Rows from block 7 of a small sound classifier, named by matrix and row number. Rows with one number belong to one neuron. Each number is 500 + 50 x the weight over its row's rms, rounded and kept within 0 to 999. All counts start at 0. Numbers have three digits each. After the name is the row's rms in percent of the matrix's.
After each neuron's rows are labels from the 100 clips, of 14976, where the neuron reaches its highest value: "top examples" is what is common among them. Only what is clearly more common there than usual is listed. The data: short read English sentences (LibriTTS-R).
# fc1: first MLP up (model.blocks.7.ff1.fc1.weight, 320x160), inputs 0-79
# fc2: first MLP down (model.blocks.7.ff1.fc2.weight, 160x320, transposed), outputs 0-79

fc1.197 084:606530374551461561573452525506492498571576539479497421505491472529518465495507487546472489474525494483586502543324515543442521573574420451507498433405499501586480458523495574484518578528470581568575537557495562510495436507503427477505532551
fc2.197 095:414530543493468519437494524440519467444491465571384516596524488509508505466539530468520474556508563549468545513648503475624490510482606488542474490637565450412486529496503427508505448492609457464434535460436534457599547500534545465449421540
top examples: voice: male

fc1.212 103:491462506471533495466501511390537481507516527472474550448481443535489497443584490474495678509505446406456537423579502546494531456445515610522448473493384505429514505483496513495539572501544458538503468459490546465554420529563525582482405500
fc2.212 121:470448507552443546461544483524532567457546564563480494516467482513561495622491560471486374476476540562572464478442528511504344518454591479529489489483516441533444505416464493528527475448494516417454472495389452565500546531502557505505550490
top examples: voice: male

fc1.117 132:586585407446444519515483512391508562578516458502529562500569532471498545572530523526442459483486460589640479586499558490541581490457446496512450553502571514494469505564560639463415415488506516446454479492502515470585455497623491429515527565
fc2.117 118:434438559548504447483502533553559453412482566533487458463478451520487453452505514457519551499505490337332421449549508532594486528590629546532531504584532496495504516473589345481518552512533478543547497491422505480464482556429500586531441441
top examples: voice: female

fc1.13 129:622531557494452498535504574480532450508584499562546473474526505396550510500542471523510479495505402545457490554497525512382477388430602467538429533526469496466430485552501502551509491509469494465538509494414459363560504562553459475486434529
fc2.13 118:461489428579469542426436458466539497465451577494448553508518521570547521474522557440532552532560584345517480437503498462569476582475502550511526521499509465562518539516566515458486476535559462488502545497586553555482500486488516536494462444
top examples: voice: female

fc1.104 106:459589542448436446432460428532518469450580500458367473520514466552551539454482486529540490540486447477445578568420384439503429391523444507629501482567484436463507464472486533464584459533497445560368484599407489439562489548539463480433537495
fc2.104 115:539410504475474479479523489535413540550491583442639501463468499526461519491473481562499460463493498399486482440572547601460538481454530550362555561485525552531448523495514580452419632531506539469547495468575546573412504466475508585537471444
top examples: voice: male

fc1.51 121:586567482522491549486492479415507556463495509475462521464507487494607629498482506460504579433500499488611415488443450509634461390399556520514489505606508483537496537488472596512458500499575424538523494459446496594528512526483569536564480431
fc2.51 128:442557570466514469480460520497492443452496486483520458467467455413435416538490508530442435536509478595458519549575533447463509448581428517472487505496549570457507414564497509523494488458445491534448501474550533399446474492514511459384571570
top examples: voice: male

fc1.294 088:435502431488446487476502527416518475505592464580451411448420536507554478512494479536418392440463501582451491605486568474482478537572507514443484509559460504467459490496564506532585452377419459559540540549466457582582533464546555542554457573
fc2.294 096:508543595548511584507472415518501490476465531488488613569516402521531567598421485373491545523511487510502508480553409514515450424492575464467490451512532491497422605516489543487504510584557536398563453477513584389446453509455506466428580417
top examples: voice: male

fc1.200 079:453496494426517531472466474601510424520521525424462418561560457438541493500439462551537457551465419579480500445358573503426517456489444551529523356471531515523515433501472501469531506518588463489560494539416468563546579527493482372442489494
fc2.200 082:586505590495468438495521414568465488479476478554556512578509488547524505506615598423577538463517507424540514537519445576455516411525475516457530569449551451486478536484472469526527479450473471410415430417467573425474488475506555524577467510
top examples: voice: female

fc1.189 152:553548447499509520557510490552499496523518544556440463437460547542549575428480462413555503539512461421381479508431472502397523514505492508506468514503546466519487521446459472536556473439470452514570477552479495336542487459460465538419536414
fc2.189 142:454509506559519465410367488532479468490475475506524545523527449470469488490473621522381446509593460598535480483583463527524430515509454445464510469560436486449444495497526537467504497530501424468460489333496592552453496495597516544589446544
top examples: voice: female

fc1.256 125:502507498568478584562455326517554438468465492492535467492480512545496449544477476427525505498489384493438543547433477477510464471447523522522480484476494513490452444511407582456507524543478575506583545404457529498462494564451516597474471515
fc2.256 127:536551472453510411460495577466479493500544519489548478620596523418497528408511517550499534450462598487535476491499476511478508480467518580489513443535525516483431542435579529534462490485493445498421433529470516510527531470563518325523463508
top examples: voice: male

fc1.309 095:535559577554462600597521516565527448498520546521525490436502564502559647465460498495563494474494466512438555493589440432606489482447481529467559503354428508467492472592518438458519527505431524500511583558562464551536463435477525556491518470
fc2.309 096:497479466491467425439548565503449569546536509519437521522484489479473415482448428407518541555528515488515455485490435454394481515530502452562476539629513502537517564431445457515549534644560410434456508502514524504544503550490490478532507434
top examples: voice: female

fc1.311 130:564519474537497425459598481512566451548437531536512537551550545462621490427517484584531477543536484449425468474474450553296477479453544524453502518541468416546473524566519519507487502454544460454499520575538485427529485481593505515496456462
fc2.311 127:437475473465552542542447530511433530436589481546492478426517498518363540528493524472397488462539516544574527510579578476606529526481461542553508435537464535468514485494550521562490469555456493477507540395470565490472505512506520530489498503
top examples: voice: female

fc1.162 116:554496531408536512438502452464493498495452579519460496523522454540500516517570541528594566462451542509487481593477444603547461467424505491486498501448519482538508523512489624484463552464550477493372490416419420459550496514525536496484399462
fc2.162 108:507567504530493469552446506461548458511585417472566551456495490491473574442422510491458462453459477495577464525536550452468572429542444580424523485513466515495470497477514476523481453538477504476605460558557586479414541517516490458478586382
top examples: voice: male

fc1.148 107:536551489571539503417515354467532503505534495482464474548439486460492442518590555468502389482445455493475433546465480501495539504436455556569589527481542448553381530507451557410531490410573425489452550489554557478529415361517495488534625467
fc2.148 101:467441468380521500524477562461453509573503455450494472415516496538570582498496475552532558471509527520521543517559539545503533476559497344504412507483433486533587454519521483533507553605448558564475518536457419485463504668556560487564446446
top examples: voice: female

fc1.98 093:532569498459497430463453552564555494528377540504455536483449584547605433437580555535506606454489464506555454511388581455476490526505445455492614462467556492525470556461487585478490570518526481461498463479527500579570525504518463510551497587
fc2.98 096:485513462551511527557495507457457479526611444520519567563592502462409650595457421407430464554526515503504530477610495561477515439531477560532450506551530448502510522505561388501499445444510505559544579554536504459486485478523515475445448465
top examples: voice: female

fc1.16 116:472461405504436415448494405507473415568487516470530524521480511492563504483494608506507497527452453496476554509417579576392538464477464393489510502412534468489577558505505559539528537473460650457510458381404516529514443466500398391455439489
fc2.16 106:498517536460560555503488560501557543409514489495493481408524514544401525511523407504451485442506466539504412421531474488539475602441510562488515479571437502499429439446531478398454498552531367506457494545581475506438521500402572638513559446
top examples: voice: female

fc1.255 089:437479495335526542581520520437463492486410555488479476513484542496475479466381513516493412503489488489520484537388406550444523513556470435439485505446594491502527537497506488566591473460460453487453506490506544486458524594464477577498542501
fc2.255 097:463619491621426542484432460525484495521589586472520495524499469501433512520561496450489515475454497540495606494572611508596566463563499584529544512510455497507465484560448558453465522477509446483507482546463555458570424442593460383498426484
top examples: voice: male

fc1.86 112:456603506569464476485523442466478476482563482469488490498577584477592555442506523556495459540510488536491532529384409529359531396537524441525401522527604518543479492418498499492573591376403565525452460480430510552566528477538591504527508586
fc2.86 121:564424534406520504502385531493540528560425622516520511457492526537435493477432473506483499471486514559516476491569495501621504511386527593455568562462494426525478491532540583462428476596517464465403489529571473482449494473472451466427523447
top examples: voice: male

fc1.228 130:513571484468491458505477552518512500538599503518558535496577577490480551440583461534506457480519499482451458481442464471581489449439514543427476483443510522472452506464479470491444502509531437427380512482524460392549551435526534447495437504
fc2.228 123:476486485479546485513458452437522604466407563505490583453499419431567506431431445385451620487507437541454488529462469518462455473485494493535436520572450515518511536513544537496560432489500577528600497542503459580410505540508487568476424538
top examples: voice: female

fc1.246 124:580582414376504525449568504451506495508517546472452465535539566553578516519546445524442441553535468451572472499432518543464589423482514541346499445523513466467497512556568504494488582558457468489463431463504588386377462432471534588497497461
fc2.246 108:452472503501530467563488479614614541479503542523507503419506515445446638453462520512464523501506537575535529509548391414541387577512489431595463572497519539568572498538444477515515405497516628502472511550506389587592540576542465433556510458
top examples: voice: male

fc1.60 098:513504468491498475501514539465469547459590555504452480512518523440588604482522592449583489401499626459423551463661491534541472457463497498444602480463539474534565444544497458577525474497566500566484492472537455520442480476502440558514489509
fc2.60 106:489521522518503555467439432460459505556488447510570554520597455541413453475543394464460523563463516587506506599379451466525538459470482506533443442482470485570472482459484574483514480533530452488475492495514513460516472553493546445577506387
top examples: voice: female

fc1.313 092:523498565510541460510472564561453483585508487496453523464470508573495536533390540523570516474475500498463498503530544599363417478502451512488578478476498453575561518472550680549565420424463551453443474548418461524508524590530494464521478485
fc2.313 102:517541521452526421492540496455493519532539465497531435503458532456503459565605560523424399546519522530585541560430445442544524472490519387526516500492499527406460408533530423485469480578473601438497549403530446411464501506544503520506610606
top examples: voice: male

fc1.185 082:505572342462525507494516521524509407518477546502617463533488489457494540541483409475464502528520506516515467597522491580438491511580401456403525416474574492427519446510522561546520498537479482555548518514523559446455467455465414472527531440
fc2.185 103:536496576573439578484472493505556550478515425520427514464651563564471518540438570548583492506490531471506519478395552482528446482416520508535509568511476484582452533515524449454494462391536493438451474530492498527489524574591551436540433545
top examples: voice: female

fc1.144 105:572480484456514498409495485544490515542478462512461506575445572485535518503502535395517445590434379500522470513332591557452494489555506500510486483545500500496549569521482525490547505566534471468593449386404446411508453481501458441454578524
fc2.144 121:410421492483573468522559521518502525433493462480451459518469471546547537504625609628505516453544544463496503514544351409446516492420471519497505511408553512509441452464562521515498470418507559526478530514539474568484495580442572553534468486
top examples: voice: male

fc1.6 119:502543629500415501509595469427520482525506494481534516466539471478567519422549564491451471507494458499530402601533499575519435509430514441605424560509424487548571509475533614444447521427452463556432452517506507505454524481541514597493554483
fc2.6 111:491432491598527421509434545524494496445537574486409501489481502564412466473430419497543549492480543521427549410507455416528531515609510491409591515571573509446461475407494380511530492531559512476595515559509491547559438524453528448502448448
top examples: voice: male

fc1.3 139:457513483555494387437435478513596527438470472480576544481481487411439476519565528514569539530516491483528511517547488484553508522523433529472484415487502537489445599510413433373534454454543487473517537485508500446461484478583472432483512518
fc2.3 142:524504510583503554565576556456430475503626570491483502440511415616516566526458460447490477534439509477454493541518539550408550491525556509564536625510489475516518433566512636548474492476441477487585452473439518503500514499512506469476522477
top examples: voice: female

fc1.236 114:539502438551537463524482517447519512543506506559586471479559487455532499383492500466552461444505488488578475462516437599558576427447521514525419439495683544544498471508568567524521500468465493523599410479484477494498593441504453582550559374
fc2.236 130:466550573422499550549539484587451455459490563522436623394461490561480556504407502517462542498537467559444418552492427398465371539545441466407567555585425491434473474499576479453509561531522526486417572441525492523512513523497558491435444600
top examples: voice: male

fc1.114 114:572496430408521530465598431439547513531506540472512427513520509454513502533548473469547420452457487561383561503565538594431364447490536467426404471520429399483499493495554523479580449436418470501440501643521446539566470557583480443467496450
fc2.114 106:502478520521503428518441535518412514543514499498470493493433449551462576424522554507466608591559559479548471457447489390561548554541469423569505565542469623504544426533550586498438555583591580568485505346510508433463508508412505599504487464
top examples: voice: male

fc1.153 119:583500520455427463587538494495526424447577504480519562549457494540514585543531528550520567476575464498416594508545406438432422500393460537528465505419457556547504444524369523479522519490544547512525495468485442540445553585476500521499409516
fc2.153 113:430480459549530529489549516549468523513445471511464459455521554485489406455529450484426503554374520496503486508345540485477565542514417439453583544495494434437502549481543478563500490469451540507510486594395515396507475482499474541489500493
top examples: voice: female

fc1.276 127:540465614596479369492487468536492532443527468530526518530561520517406495543496498548469499461498513557452515575478459511543581571548425501493516512399459578451453524514463595397479449484492489471472459464427537458458541461562483510518485602
fc2.276 128:433495422537528625660472574504511492538458514495476533562463532510548521455477451505516454545477463469487486511545533446436436504468638520502511498529605472507530455532511390573495515504484491471529540640615458496494522507552509535525444460
top examples: voice: female

fc1.308 134:541571469509450450516500522449590527422487547534366499471548494492526458518510518474535456539469516459477510471444471509540437537454429501620509575530582491595500481447563572542464431457623505451539462480507522495561575551528506501547504435
fc2.308 126:491453615576481531519440530464470482539497534441585490490443435492478480469533443547515577379555490533501492535583532451512558341574629579443535458496457559469487544566489510469503559518524512517517565480453517523467458502529562473450440558
top examples: voice: female

fc1.170 083:469520487594581526437512490587558428459571462550458449590497415582506510557496467467471464570534538566480541521462511421440410506510498458454492468445520553430470490471466569553496550540515477505510506554529602461585560507563553466512534512
fc2.170 076:513486481425486419512510418529432564477421528466541551415490531395504483463465508515513438436422444463469405502487466579503553418471477490576529496561468476492525411474500441445472506450462441454610527463493402483434522559416498490411477531
top examples: voice: female

fc1.188 111:520477510520480476510469476503528530473446485531382424538529570522560502517543476505469510508557561596513389506448561487553602543596419577609496546507508514436527417453529518521458502458487515485474471472418540603504595425520538537566518513
fc2.188 122:430446499458452515467476493565474420580522434472608500481492493462514478493474424519494506588482446451476570492529412531465423488530569478465521468546505469502453581507500398413553528530534534494545500532577470463495461567460460468466470436
top examples: voice: female

fc1.260 095:504433505431496510542571468559426486461480512427387483558525543555463454448480487466553517488541400526453562446417432466456422482531451507405489509461519474437535536450437487448539502584522585471593468449443516447430536489522575514458509544
fc2.260 102:475531539433529461521526458539550551501538575502508502556479506503614558463514558565546514539552532493537489490427593539456535500484445485559535498489497473541552450548557573558545554421437497456334541508493520477502496500382411535529466375
top examples: voice: male

fc1.318 100:447560439497410524480472471386555566463391514550531488554543585535500483440465535512513500435518502507502512592501548449574505446504459496429441539518452471449540460476466408588438435487449496475545506501548456619545541513580483569496427555
fc2.318 102:542505565561569506473499589511454482544580522532458504417491426432480575556481417469501484565447459463407548461491521493479448531514548471563545521474552499574476516484475611458524533529559504491488526493474620409533403531417530381463488422
top examples: voice: female

fc1.191 116:483486550559562500456527501526591512491461460530538539496524505497482533600503569540427461496493546507518531515466411428509514478533516510387503537503484547538484555550435557514522514529416548482471521428469455531432494583554569350508397575
fc2.191 128:523517399473434514609483455486465436502517480445465428469497510453502491417547426505587565532507460499441464474509589458443492531461541483538494475495485456466484464546501524481472444478614488558568525666624492456460498441468417628568558378
top examples: voice: female

fc1.225 104:600585504500462464459491452446576574475456516494472507578354454529591525490600486430525490525525420529561506481497631573560511464456489495494448426587489470511513482518514515489505430507577558479446463482461472572537492452574553466577515537
fc2.225 108:416502545480506526540467460577496497508544557528535494451566497468499494602418473519472519465437530495450497581533352477456515429525463549528504525481508567421471478509528431610519541518559455545522538464551554428538491536481499591404525491
top examples: voice: male