Weights of a small sound classifier.
Model: 4.57M parameters, log mel input, arch conformer, norm layernorm, activation gelu, layers 12, width 160.
Data: 26041 training examples, 11.6 epochs.
Rows from block 9, named by matrix and row number. Rows with one number belong to one neuron. Each number is 200 + 30 x the weight over the matrix's rms, rounded and kept within 0 to 999. All counts start at 0.
# fc1: first MLP up (model.blocks.9.ff1.fc1.weight, 320x160), inputs 0-79
# fc2: first MLP down (model.blocks.9.ff1.fc2.weight, 160x320, transposed), outputs 0-79
fc1.295,199,244,159,217,168,256,188,94,208,164,280,139,207,112,231,242,137,142,152,196,188,221,224,178,111,271,214,154,178,187,231,209,208,206,234,191,116,244,224,146,247,156,267,263,202,260,216,219,212,281,120,124,168,185,216,162,225,135,237,173,176,210,164,179,257,182,182,232,225,220,362,273,207,177,273,202,235,132,191,238
fc2.295,125,216,201,196,208,195,174,330,191,209,176,268,171,128,165,202,157,215,220,219,174,165,177,183,194,128,170,217,202,228,261,196,222,214,171,165,222,105,177,253,218,159,125,175,186,149,196,196,195,142,220,245,206,185,192,215,178,195,178,205,249,188,184,242,176,121,171,215,169,223,180,149,203,193,169,231,133,252,250,203
fc1.296,253,207,199,235,174,213,196,223,186,199,204,194,213,207,187,242,244,206,192,215,195,168,184,169,191,200,180,191,215,159,229,200,219,233,151,214,254,195,206,229,186,220,201,170,189,151,202,192,213,164,183,216,185,213,151,187,233,181,228,204,172,186,202,213,186,201,179,203,222,157,185,175,209,155,151,194,233,190,178,215
fc2.296,254,201,218,182,174,174,177,225,191,186,211,207,184,194,207,195,234,178,225,190,200,188,219,176,164,205,154,215,186,170,203,206,202,188,180,186,189,200,180,167,229,214,175,221,207,145,163,202,192,191,210,194,165,206,227,155,215,196,192,209,198,228,210,219,192,194,209,152,195,204,183,185,192,182,191,203,167,209,212,183
fc1.297,238,109,181,194,241,170,243,219,286,267,208,202,233,220,283,185,193,184,171,195,210,186,195,192,260,231,195,121,226,131,218,130,189,211,168,232,137,236,137,210,169,174,178,221,182,238,180,153,227,157,212,150,248,179,170,217,251,290,194,233,179,190,192,196,186,220,210,161,232,167,219,255,224,188,201,226,202,210,150,175
fc2.297,203,191,233,257,219,285,193,174,198,198,176,247,135,138,215,225,153,203,199,203,169,180,152,184,155,195,199,316,165,233,194,229,209,256,220,231,210,202,186,199,230,203,192,214,202,188,232,238,210,164,171,237,141,201,169,266,185,202,230,156,179,148,190,212,230,191,178,188,193,176,182,194,212,199,197,224,211,203,233,175
fc1.298,212,142,202,209,205,191,233,219,150,219,170,229,184,253,177,202,228,171,176,223,188,207,223,216,213,207,176,234,207,169,141,232,174,225,177,192,221,216,164,202,172,215,189,164,223,224,188,194,221,189,166,213,226,184,186,228,220,209,193,209,199,215,193,167,179,170,157,193,199,185,179,177,238,244,139,212,165,200,200,198
fc2.298,203,148,228,237,195,190,199,184,181,206,199,184,199,211,197,188,223,211,228,176,214,209,205,198,224,217,180,181,208,195,190,220,202,209,188,152,237,198,228,168,195,194,187,189,196,202,207,214,208,188,194,230,191,194,184,176,193,195,212,201,231,217,201,183,238,196,204,251,187,192,194,177,186,196,190,192,197,217,189,194
fc1.299,167,174,153,195,177,243,169,202,235,246,202,212,192,215,202,214,194,218,243,190,186,218,178,200,223,176,240,186,193,179,255,194,257,184,220,187,199,159,196,207,207,147,198,211,171,216,211,235,167,174,248,199,248,158,242,229,176,245,175,242,200,168,205,224,204,212,177,213,162,171,200,247,229,183,232,238,187,204,213,249
fc2.299,201,192,233,187,189,133,189,209,206,230,179,201,210,174,187,236,210,194,192,197,240,208,252,179,262,195,231,202,203,185,177,212,178,203,197,216,203,191,229,183,193,192,206,224,199,216,200,178,165,251,214,184,212,237,164,175,166,153,197,203,207,249,238,174,207,175,186,222,208,201,181,242,192,239,218,185,191,134,187,249
fc1.300,193,207,253,201,207,232,214,333,227,230,120,199,259,178,176,190,240,223,252,247,150,191,206,174,195,181,237,174,239,178,227,178,287,234,241,157,250,184,172,202,225,188,217,208,181,256,278,180,167,214,191,158,193,197,231,219,267,119,183,251,219,173,219,196,242,167,156,220,200,184,240,222,162,191,224,232,190,177,154,203
fc2.300,226,170,184,246,118,254,218,115,229,219,207,166,186,268,193,170,178,171,177,160,227,215,147,188,175,255,187,168,171,301,202,253,175,175,168,244,124,222,209,183,231,242,205,218,225,183,159,255,214,161,202,179,234,180,197,215,180,321,140,140,177,197,205,240,164,255,272,266,222,196,235,201,246,208,180,196,194,184,256,244
fc1.301,208,198,190,199,215,179,182,194,175,238,188,224,197,219,225,180,227,227,143,181,199,200,186,194,172,205,191,192,184,247,186,163,197,195,191,185,185,203,176,210,210,221,170,222,207,199,192,229,184,183,192,186,187,217,152,193,203,188,241,222,202,212,232,175,123,184,195,195,191,164,187,209,227,220,201,188,183,222,217,217
fc2.301,193,197,218,207,226,208,254,180,221,192,227,181,196,210,195,227,213,179,216,191,195,160,197,203,247,201,218,208,192,176,173,228,196,205,185,182,245,196,184,176,202,190,197,201,202,171,190,219,181,241,204,201,247,207,184,213,193,213,162,193,208,216,221,188,171,241,210,184,226,202,212,204,223,216,208,228,212,225,178,190
fc1.302,215,206,168,216,182,179,213,232,199,206,153,199,221,219,218,182,221,257,205,141,218,181,167,152,180,184,230,184,165,188,207,235,204,200,189,183,203,179,206,196,199,125,215,203,158,178,180,197,204,212,178,230,263,180,199,244,233,216,139,195,211,164,246,204,224,194,222,170,219,171,270,199,225,218,199,166,198,228,241,200
fc2.302,248,225,196,218,248,251,176,210,153,198,195,207,192,221,204,235,177,208,251,237,176,190,188,227,198,197,207,176,190,198,184,175,181,198,210,184,223,157,171,194,177,274,183,169,176,198,223,217,192,188,206,160,173,227,138,185,201,161,192,215,209,241,172,153,197,165,181,205,142,212,185,219,172,208,198,216,181,156,194,220
fc1.303,140,248,144,143,179,212,153,242,216,180,175,224,179,127,267,195,181,219,212,143,181,233,245,196,207,136,239,204,201,232,207,194,204,128,233,208,224,139,230,248,212,181,227,159,232,186,160,174,193,188,234,179,228,216,223,224,208,116,195,178,172,260,184,194,195,156,202,154,190,234,231,166,259,159,188,201,206,220,209,215
fc2.303,261,98,220,247,235,194,262,174,228,186,224,189,249,218,197,172,219,200,170,232,240,201,219,185,182,251,116,195,209,208,197,207,239,252,224,207,147,254,157,164,234,194,147,242,142,162,229,219,183,194,227,205,180,191,190,177,217,222,213,233,192,171,198,159,265,214,162,230,171,193,180,220,124,227,203,201,221,140,227,199
fc1.304,229,207,205,222,226,204,165,212,212,183,231,168,203,233,228,219,156,180,231,224,200,205,209,193,183,215,223,190,230,191,186,212,199,210,187,213,220,192,217,154,189,214,192,206,204,254,245,202,207,235,183,183,203,192,198,213,191,192,208,195,231,138,224,206,217,215,191,186,199,175,212,160,201,230,189,197,169,184,152,193
fc2.304,195,170,182,197,230,209,202,223,210,187,214,183,197,261,201,181,199,227,196,213,209,197,166,213,171,219,196,183,154,180,201,174,179,205,213,193,186,194,231,249,177,164,206,176,196,194,219,176,210,188,201,219,183,204,175,221,211,220,200,230,191,218,196,188,201,204,203,204,216,195,166,160,207,207,231,209,225,204,180,201
fc1.305,166,205,192,200,200,182,207,195,225,196,176,234,208,280,220,213,232,217,210,219,227,177,170,215,186,220,182,191,211,153,185,235,180,220,187,253,222,197,174,212,223,169,202,240,211,200,202,193,195,230,242,217,176,193,216,193,172,216,200,234,169,217,199,181,183,218,177,200,213,189,198,221,176,243,237,221,216,201,185,198
fc2.305,232,212,179,243,211,238,208,168,220,235,210,205,157,180,170,208,178,192,122,187,182,273,172,206,205,200,221,225,169,218,202,225,205,232,223,167,181,185,239,177,199,254,193,216,217,205,222,213,222,213,186,174,215,251,160,206,214,167,247,146,183,210,191,210,195,217,195,180,189,180,235,174,226,138,204,207,219,219,202,209
fc1.306,227,169,262,190,228,255,237,217,217,219,178,198,158,217,195,208,222,147,190,215,189,204,257,192,225,170,180,200,170,198,236,233,209,215,199,213,226,168,190,163,215,152,214,235,191,196,173,182,223,249,209,247,209,173,229,204,152,153,226,212,173,239,173,233,199,220,229,148,160,180,194,205,230,193,160,209,225,200,206,219
fc2.306,210,203,156,176,181,157,139,164,224,240,197,195,196,202,161,216,209,194,240,199,222,242,224,224,227,268,266,180,207,216,234,167,190,183,243,217,199,240,185,194,242,199,206,194,156,214,188,196,168,187,257,140,185,194,221,196,219,217,204,184,250,196,240,181,239,231,161,256,194,142,163,235,185,170,206,176,190,209,175,204
fc1.307,203,195,211,185,169,196,184,158,197,194,212,180,229,252,152,214,211,169,200,221,261,211,223,196,202,178,225,175,189,228,196,184,220,216,212,222,202,212,192,254,252,217,172,201,200,199,197,220,164,225,210,198,191,193,199,180,173,240,206,184,223,193,235,180,164,199,201,131,147,215,199,191,196,190,169,238,190,219,199,185
fc2.307,166,190,211,206,229,226,177,182,203,147,215,196,166,238,222,202,219,174,183,198,178,216,195,211,232,159,236,133,156,187,181,171,163,177,173,221,225,151,221,222,192,186,204,193,220,191,196,209,201,213,168,201,186,171,191,207,207,188,203,209,221,202,166,201,171,192,223,183,203,185,181,182,170,213,230,216,199,172,189,182
fc1.308,179,228,174,183,205,238,210,260,191,188,188,179,236,270,226,170,197,205,232,189,183,156,163,251,248,253,191,182,204,198,197,210,169,207,153,187,207,186,203,192,148,224,214,196,193,255,185,208,202,199,180,156,198,163,221,254,237,258,177,204,221,240,190,209,214,261,215,184,217,189,177,204,149,281,173,240,163,163,179,188
fc2.308,154,187,270,199,174,140,169,209,144,154,241,220,147,194,212,202,166,194,171,229,205,237,204,174,171,161,228,249,164,193,167,119,201,184,186,187,209,192,215,264,216,227,201,274,257,159,206,194,257,199,201,254,214,266,202,191,170,187,245,163,209,183,204,235,145,173,216,199,206,230,221,176,235,169,257,139,168,238,232,196
fc1.309,198,207,181,232,201,157,206,227,184,217,193,190,187,212,172,168,225,195,201,220,228,190,221,186,164,202,228,187,188,209,186,201,224,172,237,221,169,250,219,150,159,217,194,179,193,140,146,215,167,227,194,214,210,259,235,215,174,255,212,218,229,187,234,221,211,204,209,189,207,152,244,194,182,188,190,200,225,169,205,187
fc2.309,237,201,175,165,177,234,159,181,203,164,197,184,225,222,241,231,214,243,251,193,214,182,239,199,212,236,214,164,178,189,233,230,173,217,190,186,222,187,180,211,178,174,194,204,204,158,179,196,189,224,205,213,157,164,161,215,191,122,156,246,191,232,220,162,241,198,197,247,210,200,150,204,193,209,216,230,156,232,202,184
fc1.310,169,177,142,161,257,297,232,232,169,97,211,203,248,199,201,179,138,192,148,158,232,196,233,220,243,180,249,227,199,181,181,201,198,223,165,206,239,140,224,222,267,223,177,143,248,224,194,166,210,187,154,156,152,232,200,248,194,126,201,157,239,188,287,229,234,203,222,234,233,244,266,143,212,211,203,178,233,172,233,139
fc2.310,279,181,252,196,188,107,223,143,245,264,209,182,182,160,168,284,207,208,197,190,210,219,186,191,141,303,200,230,162,229,239,206,242,185,186,221,171,232,134,155,244,194,185,238,157,192,211,207,171,211,218,181,200,191,229,182,214,230,233,245,183,179,156,228,186,225,180,204,224,197,177,233,192,172,196,175,213,193,259,258
fc1.311,216,192,233,183,198,200,232,219,211,200,184,199,228,175,216,209,167,146,216,190,179,171,201,199,145,199,187,198,211,185,205,211,207,205,191,228,227,206,179,206,171,158,227,277,204,227,182,201,204,243,200,195,148,222,191,161,210,207,199,204,224,221,214,189,189,221,215,212,206,174,191,192,214,200,175,226,199,229,192,200
fc2.311,179,210,205,202,211,213,175,190,212,208,178,204,165,222,199,214,207,228,204,211,220,207,157,184,232,212,192,199,190,201,196,209,189,228,180,179,183,219,170,220,193,231,199,149,170,219,153,201,213,190,207,186,185,184,203,249,196,174,182,192,164,198,190,220,178,204,178,154,217,209,164,205,184,198,250,161,166,203,217,191
fc1.312,188,190,187,171,180,180,204,169,163,182,179,189,174,221,200,163,211,189,213,185,240,226,233,182,247,166,221,192,208,175,200,204,247,197,191,256,219,220,218,228,179,187,196,155,197,209,181,209,213,162,215,176,194,199,207,219,186,191,208,198,267,248,261,220,209,243,251,187,225,160,182,210,223,195,201,218,220,212,203,181
fc2.312,182,207,217,220,246,210,200,171,226,184,198,184,216,170,206,210,162,207,188,201,187,211,183,227,234,196,175,173,221,185,196,187,224,154,210,209,208,159,222,200,227,174,200,182,226,211,220,198,236,179,213,198,221,222,224,173,185,253,201,189,236,199,192,262,208,217,215,202,193,170,216,211,179,196,175,219,199,156,215,172
fc1.313,223,158,232,239,173,185,235,154,174,154,176,150,222,214,167,210,264,198,185,209,248,225,169,216,152,171,262,189,195,201,265,140,240,187,168,201,161,236,203,192,197,184,204,226,150,192,159,188,239,207,228,214,199,176,197,176,183,216,232,221,216,218,199,167,163,248,235,200,189,243,146,198,177,184,194,266,262,197,239,262
fc2.313,174,256,194,174,187,242,208,286,256,243,184,188,209,180,165,200,193,95,239,253,166,198,217,137,179,118,165,162,164,160,186,159,194,197,212,152,223,169,203,182,178,251,184,185,212,180,203,204,206,222,219,174,176,230,193,204,177,206,146,222,179,185,163,229,203,154,171,181,182,186,200,267,204,223,209,156,146,250,186,169
fc1.314,204,222,171,209,245,207,159,182,186,209,169,223,178,253,202,215,193,187,208,173,198,211,219,175,162,160,211,218,197,193,193,184,209,224,191,200,177,231,178,198,206,188,181,183,220,192,202,200,184,189,198,235,213,214,188,159,203,214,210,220,176,178,196,194,210,173,212,210,183,209,178,198,155,187,185,147,132,189,212,197
fc2.314,169,188,237,206,154,225,218,213,223,173,203,180,211,185,191,181,205,181,213,226,152,158,176,210,220,193,187,193,226,217,183,176,203,236,197,198,213,169,218,224,188,185,180,183,188,174,211,207,202,223,180,212,191,166,166,195,210,190,187,182,173,188,215,183,188,210,177,219,210,195,245,168,187,192,174,241,206,221,195,180